Weights of a small image VQ-VAE.
Model: 9.35M parameters, encoder arch repvgg, encoder activation silu, decoder norm groupnorm.
Training: nadamw at rate 0.0037, 6700 steps.
Data: trained on Sentinel-2 satellite tiles (TerraMesh), 145000 training examples, 5.9 epochs.
Rows from block 7 of the encoder of a small image VQ-VAE, named by matrix and row number. Rows with one number belong to one channel. Each number is 200 + 40 x the weight over its row's rms, rounded and kept within 0 to 999. All counts start at 0.
After each channel's rows are labels from the 100 images, of 14976, where the channel reaches its highest value: "peak on" is the class under the peak. Only what is clearly more common there than usual is listed. The data: Sentinel-2 satellite tiles (TerraMesh). In brackets: how many of the 100.
# c3: 3x3 conv (encoder.blocks.7.c3.weight, 160x160x3x3, each kernel summed), inputs 0-53
# c1: pointwise conv (encoder.blocks.7.c1.weight, 160x160x1x1), inputs 0-53

c3.129,180,157,192,191,194,194,144,169,153,137,166,153,219,168,260,224,153,291,184,149,130,156,174,176,139,134,175,247,183,194,186,191,183,142,240,215,166,184,197,179,164,183,172,187,197,66,145,175,176,196,154,191,184,190
c1.129,151,163,194,216,212,102,138,169,178,178,172,175,201,211,179,226,124,173,209,225,142,147,173,171,169,210,192,232,172,158,129,182,165,216,243,206,182,154,171,219,205,196,210,125,204,160,143,91,182,132,214,195,165,203
peak on: clouds (50); snow or ice (42)

c3.127,200,252,249,227,247,253,226,252,255,188,183,178,203,283,166,188,287,163,169,188,253,239,211,169,157,160,208,208,229,343,175,134,256,209,207,261,287,288,207,258,196,252,152,198,217,133,230,223,236,279,146,176,250,204
c1.127,184,217,196,216,166,203,156,200,163,109,137,144,190,145,310,263,178,147,145,166,138,172,174,120,94,166,209,178,210,190,207,159,190,128,186,214,160,200,239,200,159,169,233,96,164,157,176,153,241,158,237,183,173,141
peak on: clouds (28)

c3.29,209,152,231,226,160,206,219,149,167,141,124,103,181,154,248,210,140,142,213,200,128,212,198,144,164,139,249,173,168,142,224,194,158,148,206,243,168,156,234,224,193,154,207,201,135,178,117,215,228,134,219,187,193,171
c1.29,198,223,188,217,206,213,271,133,229,177,161,222,137,221,225,220,183,89,203,180,217,236,258,228,248,180,233,216,331,233,207,235,225,186,231,207,236,202,200,239,177,193,160,233,276,251,186,271,151,235,150,223,253,194
peak on: snow or ice (90)

c3.71,182,222,213,220,235,238,295,199,215,195,167,192,185,226,304,206,221,189,282,202,224,210,226,228,240,173,234,193,236,215,181,306,241,202,239,180,215,204,236,229,212,222,148,239,215,233,195,271,217,228,187,184,249,219
c1.71,176,269,187,204,223,244,245,196,227,174,192,202,144,226,215,182,221,153,216,209,203,178,193,223,258,210,224,181,248,222,145,187,223,255,214,176,241,202,181,177,244,214,109,217,252,177,232,183,214,187,150,205,239,232
peak on: snow or ice (92)

c3.36,240,161,183,187,158,167,157,141,148,142,160,171,170,140,198,208,135,211,212,203,177,128,154,187,147,167,190,196,162,189,217,197,147,196,174,185,116,131,171,161,149,170,158,172,232,201,153,168,164,167,170,157,135,183
c1.36,218,187,159,244,178,230,148,188,206,184,167,143,264,185,230,190,204,192,182,154,152,229,117,196,111,216,258,229,185,269,198,139,142,196,203,234,205,132,191,178,184,252,231,149,208,180,206,213,243,139,202,107,171,231
peak on: snow or ice (90)

c3.79,182,218,129,206,210,227,278,235,199,153,178,166,222,223,307,205,208,205,241,178,163,227,208,199,271,153,244,169,213,164,229,304,226,191,241,234,214,232,176,189,231,200,202,289,164,176,199,225,208,209,247,244,220,184
c1.79,114,168,234,184,179,220,210,168,183,167,193,166,167,251,207,226,201,141,105,193,204,197,171,229,241,189,195,228,169,187,136,218,224,194,253,221,160,182,162,130,255,208,200,141,234,160,190,140,193,198,271,237,146,167
peak on: snow or ice (92)

c3.55,156,141,194,198,158,134,155,159,151,133,173,225,183,136,203,207,138,200,205,196,116,195,143,141,148,209,172,132,152,157,154,203,139,186,237,187,130,118,198,159,203,159,208,180,205,203,148,168,229,125,203,206,145,174
c1.55,164,154,189,163,177,108,183,256,165,186,176,217,135,153,186,197,138,177,203,167,154,163,173,171,136,191,125,116,138,185,181,160,132,167,215,224,169,170,248,160,198,140,220,196,283,149,123,177,176,132,189,198,146,179
peak on: water (59)

c3.21,194,169,257,176,160,116,208,198,148,126,195,191,132,153,142,224,161,139,156,140,166,155,163,215,179,171,255,194,145,155,226,174,158,203,195,160,134,177,203,158,198,187,140,212,204,182,184,128,178,161,180,183,136,188
c1.21,181,264,227,204,211,181,193,158,251,229,210,171,182,208,171,218,239,181,206,237,223,263,216,243,199,248,200,234,260,173,189,124,235,258,236,159,255,222,226,239,201,271,202,227,181,261,298,218,248,196,246,176,205,165
peak on: snow or ice (91)

c3.28,206,226,228,203,215,267,186,188,228,217,176,171,164,239,265,165,247,208,264,190,230,218,211,203,203,150,211,203,250,244,176,270,242,185,266,232,248,211,175,184,305,183,185,208,253,245,232,231,249,232,204,180,265,182
c1.28,203,217,199,206,221,175,181,201,233,214,170,131,125,186,257,218,184,184,158,176,227,194,216,145,202,191,167,131,195,202,119,265,234,180,96,236,196,192,144,208,169,120,225,164,207,259,179,231,217,243,137,154,248,92
peak on: snow or ice (88)

c3.120,133,157,218,226,163,154,153,168,162,161,200,167,193,175,188,229,144,215,192,172,156,185,150,244,128,217,213,179,160,188,132,216,149,225,207,233,158,163,202,161,239,173,206,145,248,167,157,152,183,134,226,165,164,236
c1.120,159,111,220,156,150,140,215,218,152,180,157,191,137,108,162,194,149,211,220,180,135,147,104,185,157,193,201,125,131,198,172,199,138,212,210,244,121,202,258,154,203,180,212,175,195,201,127,192,174,188,200,190,147,241
peak on: water (48)

c3.97,233,230,227,213,215,270,213,220,207,220,150,159,211,252,266,186,229,221,247,306,215,193,177,195,220,158,260,221,238,258,198,250,214,237,280,177,234,176,167,190,276,177,263,251,237,316,223,239,227,218,237,196,221,251
c1.97,215,237,183,181,192,209,271,216,214,214,156,108,199,190,269,191,223,188,214,279,251,234,176,166,165,88,211,143,274,197,140,264,240,172,162,207,164,181,193,198,214,160,230,187,126,300,231,290,224,260,183,194,256,132
peak on: snow or ice (91)

c3.96,184,242,289,219,245,239,253,168,229,204,213,201,191,233,234,160,253,221,238,237,237,232,238,263,232,194,268,202,247,203,221,246,242,276,227,171,232,243,171,207,259,240,176,230,226,246,232,216,212,250,192,194,233,228
c1.96,174,213,257,236,257,309,211,195,200,239,183,169,232,323,237,79,209,257,229,277,193,203,228,242,214,239,260,214,261,199,188,209,244,242,185,243,251,204,224,223,251,227,218,221,218,207,216,255,192,221,190,205,248,236
peak on: snow or ice (93)

c3.101,152,238,238,218,214,238,237,130,241,223,209,195,193,230,230,216,254,222,232,182,218,239,235,225,245,204,252,196,257,199,250,230,257,219,218,172,225,252,217,207,218,262,180,250,212,300,225,242,207,254,205,154,269,193
c1.101,136,219,218,261,257,226,204,151,266,219,203,194,236,239,172,197,292,231,195,220,245,230,200,223,229,260,244,220,243,196,177,157,270,157,199,168,272,205,230,246,186,258,205,184,205,298,243,211,200,259,187,148,261,183
peak on: snow or ice (88)

c3.66,176,187,189,208,184,188,262,254,188,111,155,272,181,194,229,229,176,192,241,141,178,214,172,196,199,174,179,192,175,202,235,215,190,144,219,324,196,162,215,171,159,200,173,256,148,166,172,163,271,163,215,210,198,239
c1.66,186,254,216,212,264,191,298,233,261,211,185,270,206,261,247,185,248,172,260,200,269,226,252,158,211,242,168,258,233,228,215,242,229,203,243,263,255,286,215,259,191,310,186,261,195,209,244,210,235,220,166,269,221,239
peak on: rangeland (53)

c3.156,197,168,233,209,179,173,160,232,182,218,212,127,233,178,187,225,180,246,156,122,165,177,170,171,155,224,238,231,164,165,156,209,167,206,195,224,176,161,245,198,228,159,201,219,152,104,159,146,179,110,266,166,179,228
c1.156,231,166,185,104,181,158,191,178,147,164,237,175,195,160,197,220,154,213,173,212,154,201,150,167,187,226,238,236,151,163,148,202,147,186,207,136,180,244,169,121,230,173,212,109,202,154,129,55,222,165,212,206,145,224
peak on: water (28)

c3.134,169,258,167,261,282,239,241,182,253,170,185,227,252,249,211,163,223,213,211,195,280,223,233,158,234,236,218,253,247,282,135,227,238,257,190,176,270,216,109,234,217,188,239,196,201,211,250,177,156,228,224,232,231,173
c1.134,206,224,223,153,243,166,230,196,207,209,103,232,217,175,218,187,180,243,268,243,223,109,203,129,148,160,160,153,217,188,196,262,268,209,158,193,223,214,210,180,141,142,221,183,187,188,180,244,139,176,113,159,238,192
peak on: snow or ice (93)

c3.68,154,160,240,227,155,141,146,202,159,204,204,172,207,182,173,236,148,213,184,203,161,163,153,267,191,233,244,150,160,167,158,202,146,228,207,220,148,182,221,158,246,159,225,173,228,171,162,143,193,152,246,158,165,247
c1.68,168,146,247,131,152,125,206,198,119,171,204,192,167,127,131,226,134,216,166,178,129,154,144,217,174,211,181,125,115,184,191,200,179,176,203,256,125,217,188,183,208,163,199,185,213,187,94,177,163,165,215,227,93,204
peak on: water (62)